Weights of a small sound classifier: norm batchnorm, 12500 steps.
Rows from block 8, named by matrix and row number. Rows with one number belong to one channel. Each number is 500 + 50 x the weight over its row's rms, rounded and kept within 0 to 999. All counts start at 0. Numbers have three digits each. After the name is the row's rms in percent of the matrix's.
# filt: filter width-5 conv, dilation 8 (model.blocks.8.filt.weight, 192x192x5), inputs 64-95, a 5 kernel for each
# gate: gate width-5 conv, dilation 8 (model.blocks.8.gate.weight, 192x192x5), inputs 64-95, a 5 kernel for each
filt.96 097:442512407504472449493493495492617471477458403557573409448554527594454488458630524447489452419484425531558544439560572507418489506605543503494454525448535541474515523414542483520481509537483525442484516530503537516549592495469532519534497503472593525509455538444422562447535475409436517459460500496470460509493496509492486464520549616527515480470505485554451442549515445557534476586463537579505511547522528338516533423498485539474490441455493542532524546437451441519511552509510366
filt.97 100:437568542548524553435515513534505483544420488541551499533393462579524507481431519528513546537482500506461470494495480498513535499447515531543484437570487528471529383520504462495502396464549509504579494380513495641495546532446453509476541448480508515398561446399484488475465578486525486460464481492431507544468536550434484487537461500501538508482541482560561506442536570595341500529448489479499504444460578444444416582511414444523546497482451525532560501565438516389440599435468513
filt.98 098:377470491572457510419456525524469432507534481539496513510464493449468430447491547494537467499530541433571498509462567470491478625458446463469475581483527458507464519526464539438477513444525462505518527489420551475559508482446500542438632540586416487405393423489504509508443564494508574637475536410449537517394515505531463466524561493554450567488460522521436490474526508527459515463457430480478589478513535491400485419514583507626459540448554456545522634561505460455488548509490509
filt.99 102:437537413514538528494442526500401469532467501404555487432587586607425569474446531424519499530456481478485488540396536547506468544539496439393500511500570502564481511443516468441400584525437533523475413445476491468560453433404564498500529574556443549480473542479419498512552492487519447566411568469602473426446575530479480486471529478455531478432389506509582398543519479490552469525470458478500503561554440512463502544507506576504438442478527550467497478549454560435524439462519565
filt.100 099:499438559408569431497530471481542524487460459572470524482466487449403495441532514559482547472515532508575508500436606528570419461408567511444509525527382505566522508490466460571562482458459452532407540441460384425467522552520503459459472623613543579426477552583530430564538539526545496376532482536520451487436521527564520508450496468489594463517530429524560535569526580557523485484462465454540529516543512444491501531485440488509532419520545456507532495496583447519493447568406483
filt.101 100:448438477586438466486587440387525445511456520510489373570535439476506447458594423379549436643496527449476551480466519466524554470526606493628426461409533513490471602551537489434520517535563461612477519476593534531487473468593527525504516431479528470386514520491442471533501568544450539458422534482439562450453513428480514518579510523437479519475506503452555632420545547550493438514523465549483395431487497564521553436506510514545496517516461477441428554554510536508519582539514490
filt.102 099:437514453409414451511584472501477562502497485627525483505587430521441496534449505448422541498477465455508502471542438470510492485547443466464522504545596480520507538515453524481488585490568546573620477484454568399414563495465451584522471525661524484530524545496469531517474436457560543478505481545550505485489487492494519466526490506578469522501464445499521414403417459479508556486494433489486392482529476459500464611471421512495485441388461530496414514501562525386540451499491516
filt.103 099:528540524528530633531514481517492465554536473449523474537498580534434499520385502525479518267409472545518475407468454518457515487498482400592571549454531548521529472450526524524483585498533540518494565463559488612576520465490480538492488545555686450367498511485513529514458526470554544444479547541542531398508483535477557527380454464512581516463553601513483550573579548517463483522460525482550551498514467479489433439548520419515436493500530536483462424639501545545458515463529489
filt.104 099:557558547566480451527483476439593489527514466492531461483427513576431497465428414475553556517427554490518483492530532576531573419453621416485513557529515479564449459521595497523586496461445488528422511564513558473424478439522599514521494489438548446506570588446489563476480442555531531465538526465465521569536492431487564435458545495492442548383373530431533554551516464485541502603429489526489488518449606461631500577549537558478467496425556571462613480516406394589452544413519420
filt.105 098:563511402513480488479438531456460454527532485426505548410464530497520476498461496483499555346473527449506405548461516444458394496496512568480495547547566477481528507474455535502467523412494391529534576449454494666386392448515385500492550466506468474507590413563520499427446493564488492431541462475454414508432429596503498546426430409476596625526470495555532586462510449454416529475591509344482481488525465488488499575498573480460469505422445550512555513470548567523476466460519557
filt.106 102:530478507470519557531525528523479480543573487570417499363494469520464548558457550548550500491521562444492520581491545492458472551546519425573542579567504496371465480510429455514560429571464484545507530505443512485454543439456508468486506552450500412555495465469525454611511468501547510457477455528538508456461400604527515426477561440468488401430542463518484459530506446456409549508498398541543387530559447561522487443534493487608495566554508507558469479447489593519529453523445468
filt.107 101:558498547562490455534502551511565561473487490392518488466509581511470531491557489433460570546501498489487543534531421579451526544428501573528498448495584465533556535559517485479439416550442619431466531598502528523472584548507531418482575516445526602464418509462472418520507472523474537486516447642557457559497524496410472572537482539470510594491491396497480463466286538448456451480451570443512585468473538499436544419500489525476461495520504505440449491577544518377397519518538466
filt.108 103:461444541472470586533466434471441601562533501389518557491489645512590495537485444482526528449495503546452476537507485495499532530481571461501538462441447491568435552510538498392533446438407500655526606435508530531537566501469499561511514583441483467445519513569498578555498466528613441534516481493405472526482438586487473444540550490587445443454483475594481508474487535600492466464451470448443607471591451595443434494510494509502522511457529508482515453502509508551636545577507431
filt.109 098:481563422466443398418540494513412589637504422483585511473525533511482560443557541502460488468485473552542498605538518434458414435530562440487469586498539416579465503465447481528485570472510442497420467487612540545533587457470471486559478489557427491543597405536514475470495519498516449540494456526485454458465453541523495495480518617563488437467505484524552437467517617466440423540538574509550543487569477514407504570585531552556527572455520530480552617459523426483550493548543509
filt.110 096:431555526503448515488466558517498591533499553464616443483422510485559545443493433513533477525434503588554468507577492528444429462426489524461471463460411517588453520486537520509553506561549512476540481416429519448523504562452461542544566451431493503506541519504499515441539524536586524429376543444481498456550543478484482504480360523536527485539513564466524595480411524634433570501453553419508432540605438451491553483527538462516528492488507535515483382509477448463578422535467408
filt.111 099:501442494480499461565454484451619534511516444531516453590431537433546481502470392385495515433485509541536505508498500559466502463581510479559525484553555523486500493469561465586608482520501465495470435571437507427524462501459497530423491604452517487596525487502497481541537519541510570488503509572493511489492544432493577526475433531471423480490540586613449502533571537411461428566525522483401440567423408506581427513480427513492506477489528452596514514487433505598528504536540452
filt.112 101:517477462562508515530495478426549511443518444545478454446557473607555502478511539577523502519402487543536551514523491501630526457574451506479501539474487400516566556577513490591489544445469482465612524489471442520467483495468426519523474512511413617479443529445437363540510493533521452531481431493460585642494492462453499514473617492525437547549394541536434465504530470545460597442502430576478481567441520577561439563544570478499472476515571504544467539517473557428567541392322506
filt.113 096:475490440422570539484544381544463496446404537481502562514469571444494525534468518427532519470449511473384511500478427542429502554466425511463464508513481437480482448569530559415488528552554545494441471502512463502534540566489506544457546503619548474543535395517550529546493435557601520413431511553502533495430407480453482541483486409474478436446476530506505546519433487429427498496600463447559564407523486504558548483453487490430421465567500543461492447493582465589574528499428456
filt.114 101:493466609496517542538475510524520514471453486518547593509562507457484542557429488537486559415504513447505501530521480425432502495468437471472588458504501499515487475483418558527525553480544505540440543564582436479434377502485475478494418534451459574493469483610547527417471448447480500445560533515525595504441479514539490483563430409446521477470562488442464499519516343581490506573435479458480502404583536474550646435427459508495479486649550472472455470462605528462473479557436518
filt.115 104:527575449559441553474438514591601451562577472453441549495541487537452454515507498558490493511473434509518560475586480490481552495469493474583489489466450486543535503534580499536430516537501543468521464549532574457368535507499535494382433538476423524466470572454520498453528457532491462462631483501529520561527551578512566438466596474560527492482536539534512466598511552549450454418540508532526439467572492439553587526550553506528476474571474537556469529483417477485487562541552587
gate.96 101:531430523444494470507536504541562544452594563459553578445440456477567498452512508585454477539462484445595590418423566584499455538492481523458527412482511515469541477531512577451511480479537449438438454553566480510507497487322429521442578498562447556453535522469506511487537418567501587465501541553465496488547585548561535475486490596458476521511440536439615449504466485447493437440572477463424529429523461500422528492446544542579405523541500402534515531480479543454660438615387504
gate.97 101:407512604439556546502469490474442500428519594506502504426519534516489566453538510476488480532562617468466442461554476455467536480459474542458487444530541494508545522497486558531588488400444423565591454528479514560541585454565449514453482515615469526454515417425526515417548558518481503570460531520457544463459454417453437561509504457418465455424393559414531527432463530422492447407581496590487499493526489514428541538419454489538504519619541548536443523445478459536532528529519473
gate.98 100:504572536525470581503460411579531503433559506491465524527538468647544473508620554502457535552450488434518463521560504545471515465446452446534495494541476433472521493541567506518631478467496568550480444513485626555390473397443510438472469473473547573569531490483482500402429535492402428540505510498506468512527539432420562562533442466436513500400451537543443497554510495408471468433561484510428488509493521521523494450513535443523552468506583419500554408455504521554521589401419493
gate.99 101:578487500555457515518458435505527536426494583492512499491525516520450516460520424503523530455540563546556494389542473540473487451467564372515482448528513596506552466531533415500501414547542467481466531433453540443474501558423539465504468474577533483536428506468579497465476517495577479439523452544523507469465511538458524534511538598537515584445605518543441562465532433471503443450533561517538524479549530410607502446498415535550528480426517455526511495401473564532465450410532499
gate.100 099:479384457478573518566467530520561547547513459523472550508493549520549552443488481467534492547560456486502517512441522429479483523360553530496498416579488594526423482517489547502484466520450507473461545489577466554511504565467596571513485489451456501492674570443428570543485594526535435418489512490605563510461580458408484499561524537555610557412594558493570504429548558491491551465481543478529341487524546514400574417565504462426484447532478476532533520509532374414509491443527670
gate.101 101:422430568447469519537446474422565397502470503577516567525530440540502502533466519490487489551522460456518523447455496547487473431492460477458509463383566487530588483564565474541420515527371530553526519482490494571503520508534488457554472562470517594495498496331467556480564479504532517509519552578571408546480458490486369525419486551524476499536548555540514531544434602510445553491491454473550463497545369524468486503555569483529460530452511487529440487551595451482566521393568599
gate.102 102:468588510526485539509481512403532434520514511463500456501552403499539482480534500596428501546498448516644556508599519529507462498461564464515485379486465509501501450542512545509612441541591498488467434519454537523544502495533463443475514569428490493476446439491507454612495522459535483417555507506503481531488493491446587534616488542428437501555534454456476532483508362559538505447405520581583426455366449547550448539513500534565457587615498427505499635503497461478531562495487575
gate.103 099:455473517542472504457532538496517483500543483506506504513532449475530598495545511539437562478581448491534542575486549554503568439449488469479414515517489500479484450568570526486475519507487485517572585442491503382392499436536469530584600466614556470463530501478431466523486405480391540498499509509561459482510508557539553514458618470478501511465482501484487493528483489475508510435474498563556572624502503479471436449551448501477530618554557482546477476446533526539500582527519416
gate.104 103:491497485438498471530506526510493545565427549508496479482372479499482591459454522480530443480484529473536540537544476555544496464550492521542335489452489536503524495497527477503543575445509461555536543493448473499511439499500483499429564549504458482554485467434474455486493442471449435519516587488512448468369636528555564506493522545533501538502550571556541565497577488581590529577447395479522463460499488457484467504449430418570477488518509441612483596518377591617512538448468358
gate.105 100:452504424492539535475521495496474539434513612561460483463482543501456558440497615542531476551474554521625505489515512536498603498425517519624528501435503479512536478521501566578529532486494488550527398501438572434532527541484562519430414474515536510564489533482506504557461527600566504475490537470525543557370538440550531544494586516441475449477431640435542522575513497496465462587431506467540447501459553476427519496504584521561526531467547512388525549517582577410496490470471533
gate.106 103:460567467550440565434594561480584527476588557432526476518597469575520521381555504448531492517394468450556480496441642555469458447412466449460514511500542524453495506406527569429472545497520461560515443481614505448431494478502473506451535466555494538455490494575444543552455543441492463476491514519540526461572495499541522534556476436573476390503446535454606493504456520571497478462464479533561556445486567487478564462526451454586519591497482451504590492472522523425471518471469461
gate.107 099:496580526480476511610508515525403439612492567435541489429488445578511494431435536516475579566508564493449568523500597512572527513463506498531481446581509544575473560459478540451422494494538475406516442572480512383495559535585598543465591509479511585456600458498490435554518541470453407493509510452500479489437506541555541533513523468562568425473411494537620563578518547473465443500470422522544423506490587379478470507528382540573501484504565527497542497474561473561520487541446505
gate.108 099:448522452544433539455511488455595469437477511461446487492463522443527471517532482571556477572497569633474516500555580423466533516544545482619449579450526485507542524543439530586570515474559428497505530542469444583437517559593478529495458423471476574447557483480472474436548562460486535483519545538497500578471565499390459479513556521482407457581521448514515508556556538450496427572420454463516516409519425493445541433621533473502491538554495542536463390552597448533486500514501592
gate.109 101:531465513498540483510496517547555552457483543512453490486416372467543452443507501496479494517515474433515502557603605616492564473537431480471455463449470576477499558441424515582433378538481584436518415461593546576434479469409514460476451513422490477558486562547445539515531553466474431466493509513483513490556510496503461531544565593414428411478509479547535509460514540493467498536526517501576476492507557427524540441464508509442558564446409621500526454456516567547546485434457443
gate.110 098:447579478586503420549576529530429458516428494484466511553535582512438446467528551446445431494490521445457492547468490504562521506544570445501545570402531512516521549540536526507612425547539547518492517523562525466575464586491433467543577499510557554545514460432486485486451507518449500495550492438527496563467549514546431493515545456433433373525513488493561474386509545567480527533554478573494459501585521590489554529454428599469610578520496513572461539582521546496599457513487481
gate.111 101:429457417547454521486552516496479544501515571554465418549531475538527468488412489463583422614511519512517484455516533599616380391464528563533463497568604457513476489592538582509513461536514484497412539518426550445615488552467599549553508540626508485392437460427456499533491468461482570521545424404494502482505472471513405508475528496478369508461413527535597495465453473573416471540547383462444506537516492515508466468561557497510560512436466577503488580532487602476485426458396525
gate.112 099:496477560461475622526507518446544494558448475474529498475613542544497569520518504431492438490561551539533466576595426508411431578427497487517593496430525500532518564563564524534521470511438542466533582569448508632515590543542508510456540440571537511533486457460464460459441538470555597511507543567571484486399457454482315593406513533515518488561574527481496489553481497459498515388527508537559488497481529479449458457411504484554431382506516413402506446536540519514554519495496578
gate.113 097:517448512521562518504547545402550501530504501518455457505491498428492560384516568524485550422526582545492493457507502493554471536451387467425557460486493549482501321426449565490515499490486521498520444464475559518487473558424441542541528499551553584399499509484469479535563539481477520491489518556374523599401504442557471499555595409532559519562589522576499539453511465353497398504422509442428538483466486535532525435438428519534488500572558483448465522491559491472519514474499473
gate.114 101:513545453553535571502544581415535485524485507424611495455529477516459530516433470473476443446506523451490495590567552492479504561518555566523514508456568453523514573449482502412520425477527544492520499512522475493525497569517540482437512489571438559570511454552519422497484562429405548581507488486494510444441561568420536554545530452457531473427524541528564451549396511593514529469578545484563515492513557495519527521551460381468463455466449505569493540531527522599506483445478559
gate.115 098:507486510444542470459462536483492432544548534499457587495549559508471470515599495447502587443479579500577515555518534543481448500513551468493565563548536513448478549411454512533500477544540328537534511440536412478477466418458475517543519509421491559542516559441497548568421584534464654512496379491517490507437498398437522519545443492513448538471545566504516592496497539510498469519581596399433544459569372515439517493571489475489553461542516452488495531514444564489491437500507514