A small sound classifier, trained from scratch.
Data: trained on acted Russian speech (Dusha), 122.9 epochs.
Rows from block 9, named by matrix and row number. Rows with one number belong to one channel. Each number is 200 + 40 x the weight over its row's rms, rounded and kept within 0 to 999. All counts start at 0. After the name is the row's rms in percent of the matrix's.
# filt: filter width-5 conv, dilation 16 (model.blocks.9.filt.weight, 192x192x5), inputs 42-55, a 5 kernel for each
# gate: gate width-5 conv, dilation 16 (model.blocks.9.gate.weight, 192x192x5), inputs 42-55, a 5 kernel for each
filt.48,100,272,202,178,231,148,210,190,183,166,152,168,237,228,127,151,178,144,249,218,176,244,106,213,174,191,175,208,168,236,95,190,228,276,181,300,156,221,207,255,239,249,244,209,170,196,159,245,179,88,190,159,219,189,188,205,149,225,154,245,175,244,167,147,137,142,213,192,221,267,204
filt.49,099,217,192,158,195,208,206,222,129,156,217,221,188,265,216,184,235,180,209,146,145,220,208,201,125,227,196,236,145,203,230,209,114,226,222,197,166,164,261,292,147,219,141,227,214,147,237,225,158,169,164,241,224,207,182,230,210,245,165,224,217,238,195,205,282,237,189,199,190,152,165
filt.140,098,232,216,173,237,173,178,205,247,168,195,181,188,136,225,144,184,161,187,174,97,218,238,238,241,188,238,161,229,167,164,181,200,135,240,211,189,188,199,220,188,289,204,173,201,134,208,228,216,160,160,232,239,200,224,88,228,214,206,217,224,157,227,216,266,233,239,163,183,209,236
filt.141,098,207,241,227,213,172,224,213,287,218,173,230,175,213,200,203,161,192,201,252,198,194,110,110,161,147,215,187,234,187,224,228,242,191,190,219,168,209,199,222,204,125,182,130,185,208,206,244,249,270,130,206,201,210,197,192,246,196,269,184,221,235,186,205,162,190,161,179,156,179,192
filt.142,103,155,236,173,219,197,154,158,198,170,182,215,215,215,193,199,189,224,191,239,215,203,213,221,140,163,176,229,199,280,150,145,185,195,215,230,269,177,250,205,152,258,216,165,190,235,191,222,152,175,164,230,148,180,222,153,252,209,204,161,178,138,227,227,176,141,252,164,145,193,255
filt.143,101,142,223,260,91,257,204,272,162,218,140,189,221,211,200,226,195,197,196,191,178,199,270,233,174,166,199,179,225,291,189,224,205,234,179,264,193,210,173,218,150,153,224,203,222,171,155,182,145,171,203,177,151,225,173,183,191,205,159,232,168,134,267,150,225,256,196,232,122,174,198
filt.144,099,166,140,259,193,253,215,257,165,123,202,180,179,207,113,240,204,238,162,223,167,162,179,219,168,163,242,191,168,178,248,236,185,227,275,217,186,181,272,274,190,179,182,200,176,175,154,164,169,175,240,164,177,264,189,173,185,156,208,250,233,181,120,112,197,164,241,171,158,211,203
filt.145,099,190,222,194,251,196,226,281,177,146,110,236,156,242,284,175,179,221,164,169,162,202,122,180,198,237,236,132,242,168,254,234,335,171,151,127,208,255,256,169,244,172,250,291,237,238,204,227,155,214,206,219,172,191,187,193,186,195,208,212,211,204,233,152,206,175,213,217,158,203,158
filt.146,102,171,177,250,286,206,183,253,198,233,115,241,195,120,200,208,183,186,204,285,145,122,212,252,291,202,258,186,207,194,257,140,84,239,165,234,237,202,136,241,258,184,190,156,132,236,163,192,228,194,180,186,214,203,202,197,170,215,156,120,218,197,151,226,154,201,203,212,222,108,101
filt.147,101,183,219,290,203,226,176,185,226,237,94,224,291,80,194,124,182,261,157,218,167,254,214,214,231,222,176,205,196,172,223,205,208,228,111,100,254,184,198,129,162,192,212,224,247,179,167,177,142,170,250,133,148,182,215,164,241,175,160,223,200,201,248,201,129,204,176,193,154,184,234
filt.148,101,217,170,234,223,174,191,160,153,107,237,230,224,208,169,204,160,245,155,159,273,200,244,224,210,230,265,298,150,213,165,167,161,190,121,207,205,218,277,209,154,252,279,165,224,213,193,184,248,223,216,197,150,206,243,194,183,231,228,169,241,206,198,163,200,251,279,229,284,162,216
filt.149,099,165,248,253,112,232,157,225,182,162,172,224,217,196,195,194,222,218,126,208,253,181,224,196,255,218,132,186,188,219,185,180,190,154,207,222,214,200,187,291,194,143,205,198,167,236,214,185,167,213,194,162,197,126,166,100,225,206,191,199,188,211,286,164,161,120,253,168,235,249,225
filt.150,100,242,163,205,220,141,273,221,204,199,261,148,317,151,188,192,148,214,164,116,174,204,190,200,239,214,206,111,196,189,185,222,169,261,196,136,145,197,246,167,189,175,192,179,199,245,162,221,196,183,224,205,251,184,204,206,186,185,199,191,249,172,262,208,274,179,269,177,174,198,184
filt.151,101,161,149,178,207,253,192,211,194,189,252,269,178,196,127,141,129,221,146,154,149,299,162,242,195,247,206,191,195,129,256,260,228,155,219,137,154,197,235,177,190,228,218,182,198,169,239,166,190,131,221,213,164,176,232,132,260,221,168,213,179,208,208,248,216,195,175,164,214,178,193
filt.152,101,197,133,217,197,181,203,125,202,120,193,248,208,166,218,190,158,214,265,142,208,145,163,234,190,265,240,212,198,179,223,249,226,215,252,209,128,301,220,275,143,130,201,230,194,237,277,217,234,153,112,260,193,130,156,162,188,187,181,254,181,206,130,184,238,149,204,213,263,195,218
filt.153,101,194,197,149,202,186,130,316,229,262,203,241,178,208,197,208,196,115,299,162,185,105,211,205,267,223,112,272,225,248,193,163,192,142,222,131,173,167,136,276,214,153,199,188,242,193,192,214,200,143,135,227,139,205,219,246,194,182,201,200,183,204,228,229,181,149,144,232,235,147,196
filt.154,102,214,250,233,162,203,169,229,150,200,385,142,200,176,172,235,218,197,216,225,214,197,213,87,167,192,167,191,183,200,200,143,170,310,209,239,217,154,224,223,206,178,222,213,234,211,224,209,176,188,144,197,194,252,181,207,230,182,189,180,174,257,237,219,199,158,244,154,207,185,155
filt.155,098,171,126,194,191,191,236,161,138,180,196,215,234,158,182,211,181,195,203,239,158,164,207,281,195,242,169,197,138,202,226,134,164,198,152,199,271,193,181,197,114,195,210,205,173,225,136,173,169,220,228,165,207,201,192,210,184,172,176,219,255,138,200,120,204,211,143,156,115,234,166
filt.156,098,169,202,296,239,165,149,178,201,231,185,194,200,218,226,236,234,184,211,150,217,129,238,185,233,180,194,176,196,233,228,234,218,212,188,163,232,190,196,217,269,156,150,227,195,173,255,161,183,201,167,181,232,276,259,136,172,234,171,235,215,188,165,267,254,156,197,273,228,226,203
filt.157,102,221,163,162,163,180,236,210,242,309,166,236,136,173,176,234,215,270,211,231,120,283,197,173,147,187,181,210,275,122,155,289,300,162,190,173,192,202,252,166,238,279,242,144,168,220,180,151,188,189,211,274,239,220,185,220,163,178,232,205,253,219,188,225,183,263,236,205,220,191,145
filt.158,100,118,201,181,221,219,230,198,178,177,89,179,247,250,165,179,260,131,160,174,230,208,235,193,270,179,159,139,199,233,197,179,156,190,199,205,224,300,248,201,139,195,242,161,228,233,159,181,97,200,233,140,210,171,236,258,199,241,196,259,181,272,254,164,141,172,161,224,153,253,262
filt.159,100,240,269,170,190,205,223,159,179,200,175,210,191,202,151,273,245,172,184,145,248,324,229,197,226,164,183,121,214,201,259,106,207,199,120,119,218,193,143,276,130,245,204,273,99,174,233,259,172,134,197,308,143,154,161,308,191,144,168,189,184,237,194,133,235,185,195,207,189,173,225
filt.160,101,165,260,227,118,161,261,249,198,180,186,167,241,166,209,207,248,107,197,229,172,173,227,220,184,261,162,248,211,189,177,177,194,168,266,151,270,226,184,260,227,238,121,214,227,201,135,254,180,142,246,190,196,277,197,157,184,167,209,223,138,205,222,271,153,200,197,179,158,200,130
gate.48,100,185,195,188,179,235,175,190,211,197,252,152,180,220,255,197,219,190,166,158,194,190,178,182,207,215,178,182,237,204,190,178,88,174,143,159,200,136,244,205,185,300,227,182,170,236,132,224,188,257,194,229,235,162,135,137,189,207,216,164,222,223,233,195,200,287,160,240,207,198,220
gate.49,098,231,214,176,242,237,178,139,193,281,158,203,246,172,192,174,181,207,219,260,225,156,217,196,279,189,140,247,211,238,233,153,198,258,251,181,205,231,261,153,228,168,245,286,206,298,189,188,118,209,236,260,201,178,165,188,292,244,165,185,167,272,238,170,269,237,203,159,239,182,215
gate.140,098,222,188,222,150,282,208,185,206,216,199,168,209,213,165,232,131,182,233,223,140,124,171,200,180,247,143,273,162,200,296,211,284,227,156,132,222,196,244,230,108,242,139,105,220,114,209,241,217,123,246,247,178,164,195,173,161,239,230,172,161,231,196,247,171,225,209,189,189,243,165
gate.141,100,180,214,176,200,216,163,192,169,196,240,166,269,155,193,240,168,130,156,203,201,156,139,161,216,223,248,214,223,225,236,186,153,305,161,194,163,178,202,190,117,148,175,273,212,213,139,200,210,219,276,190,134,152,219,220,199,228,187,181,235,123,207,209,131,200,233,174,176,164,216
gate.142,100,301,194,222,149,116,213,230,188,232,222,142,230,155,193,216,183,154,208,178,141,203,177,241,144,206,134,175,246,258,250,215,252,213,174,216,137,226,226,210,182,227,124,193,194,155,184,138,173,256,250,212,209,232,232,163,141,226,189,160,168,229,224,212,181,175,192,180,261,197,250
gate.143,101,224,207,238,174,162,202,174,215,219,198,162,187,178,160,154,147,121,228,146,187,163,208,182,190,70,220,149,216,221,117,191,205,202,153,201,189,199,185,190,191,212,180,146,171,197,179,181,288,243,169,135,178,229,223,126,235,209,182,233,199,203,241,224,167,195,219,217,190,247,162
gate.144,101,182,183,222,197,219,159,161,205,239,264,203,217,188,185,284,248,233,213,236,315,148,182,216,178,150,200,194,240,180,121,170,183,205,96,250,237,214,209,218,133,193,207,221,229,229,206,251,173,203,172,208,207,260,252,223,194,220,288,163,212,229,192,285,229,250,218,209,261,225,237
gate.145,100,162,256,226,220,235,147,202,149,215,162,217,228,273,227,195,207,231,99,157,291,228,213,144,246,174,228,115,187,213,248,174,121,171,184,206,208,223,213,166,215,206,180,177,293,222,195,183,230,201,245,181,149,208,311,189,210,257,193,171,182,199,150,188,248,178,146,167,284,209,218
gate.146,102,97,177,198,220,157,281,213,205,186,219,249,142,184,151,150,180,145,137,286,188,170,232,164,170,163,155,209,148,281,286,309,159,123,210,177,323,207,265,189,203,168,183,155,212,202,203,207,176,188,136,230,160,199,158,215,232,209,163,214,158,200,165,152,221,198,219,167,189,232,152
gate.147,102,202,216,219,248,171,139,162,204,227,206,203,186,248,162,230,231,199,201,208,177,208,220,226,181,230,238,197,188,201,188,147,126,227,125,176,144,236,209,178,245,173,201,180,175,152,185,181,150,156,243,231,184,228,156,227,253,190,130,187,230,206,178,175,192,169,266,188,182,186,205
gate.148,101,223,192,196,199,185,190,245,211,153,158,193,160,195,161,172,234,132,181,189,194,236,275,249,196,181,245,225,164,144,224,235,210,162,244,167,253,229,182,298,224,176,183,247,201,123,190,188,156,188,164,185,190,271,213,150,232,223,210,198,151,151,212,197,202,256,217,175,341,197,238
gate.149,098,242,208,238,266,238,177,158,159,231,163,170,182,269,230,212,181,204,256,158,211,206,185,238,179,222,159,295,157,213,163,217,180,173,289,259,247,214,241,216,184,180,321,209,201,176,250,204,219,202,151,264,180,287,202,213,222,247,202,238,255,178,179,192,161,228,251,230,170,151,202
gate.150,103,199,182,190,196,189,197,198,226,179,160,199,202,182,209,279,165,157,160,242,264,118,177,209,180,231,167,230,168,202,228,240,256,146,218,202,212,217,203,290,207,212,206,204,145,295,243,192,238,221,232,221,203,224,220,224,185,275,213,191,201,216,212,202,183,297,159,188,242,289,240
gate.151,101,242,191,205,181,156,180,193,209,194,202,193,218,180,192,187,201,202,135,210,202,140,134,215,136,233,229,194,214,196,209,282,149,159,169,223,199,170,198,249,177,264,190,163,194,269,223,154,198,127,125,170,198,200,253,287,221,136,240,223,271,189,182,167,202,191,224,176,277,175,227
gate.152,099,170,209,156,257,204,152,188,170,168,202,167,174,158,137,243,205,216,147,205,230,217,202,214,199,207,207,207,194,170,189,136,207,167,237,182,161,178,184,199,218,286,147,213,246,197,174,254,164,189,86,155,202,220,198,265,183,174,182,237,151,144,186,202,156,280,222,199,161,225,176
gate.153,103,212,147,139,270,192,165,177,219,238,135,173,249,176,221,166,201,128,194,140,304,211,188,213,225,267,87,188,218,231,163,174,254,188,288,190,192,187,239,187,238,219,151,196,225,230,244,125,245,246,141,156,145,231,223,181,219,202,201,176,201,98,218,216,254,196,200,177,157,159,158
gate.154,102,188,229,249,112,206,168,221,196,155,167,186,221,148,301,172,192,186,135,197,222,178,208,197,176,211,241,251,179,234,158,188,221,253,187,205,244,185,157,171,205,257,245,207,180,176,178,291,186,243,191,222,225,197,207,177,226,218,167,226,147,235,258,204,188,137,159,199,213,195,237
gate.155,099,203,206,154,210,213,188,160,173,239,202,123,183,175,225,178,234,214,214,205,120,204,218,197,170,247,315,194,174,213,265,175,205,142,95,234,238,207,149,196,200,210,255,194,243,165,223,227,132,190,212,210,177,241,280,244,152,196,189,254,159,120,199,201,239,189,267,214,159,238,244
gate.156,100,102,211,200,151,239,266,126,170,244,235,217,198,207,208,182,127,244,178,218,197,222,176,173,157,209,243,227,195,228,139,111,178,192,157,216,284,228,187,244,235,184,238,198,206,163,235,148,203,211,172,189,202,208,206,243,172,153,191,208,199,186,228,162,245,208,128,247,237,178,217
gate.157,101,174,154,154,240,240,241,191,164,161,245,235,194,230,239,194,208,271,228,180,190,203,154,224,197,221,228,173,188,156,260,173,225,203,190,190,225,235,240,258,226,201,222,212,155,206,236,250,207,196,195,202,143,253,108,206,298,188,198,236,241,133,203,225,212,200,234,243,223,235,182
gate.158,101,207,170,220,183,205,195,258,233,252,156,190,234,213,156,162,200,130,167,244,237,133,165,167,202,209,206,223,213,265,188,230,248,189,216,226,224,192,165,220,275,186,135,303,198,211,219,289,90,223,162,212,154,171,266,174,224,179,286,196,219,237,230,203,188,157,188,202,225,299,231
gate.159,100,221,225,244,297,173,239,176,152,228,214,159,219,239,234,174,160,232,169,207,209,213,191,202,216,196,176,221,189,219,179,275,243,159,167,244,199,258,210,232,171,308,171,264,179,244,233,157,253,181,258,193,213,268,184,276,194,239,232,233,205,204,191,190,237,216,244,237,221,297,257
gate.160,100,212,189,133,179,236,249,180,222,177,137,175,220,203,183,161,226,191,161,258,149,176,147,230,179,230,192,176,193,192,188,228,170,264,258,114,196,216,164,211,254,127,158,221,298,234,220,169,218,230,180,177,201,170,242,241,200,202,236,188,212,189,207,178,179,197,225,202,152,215,244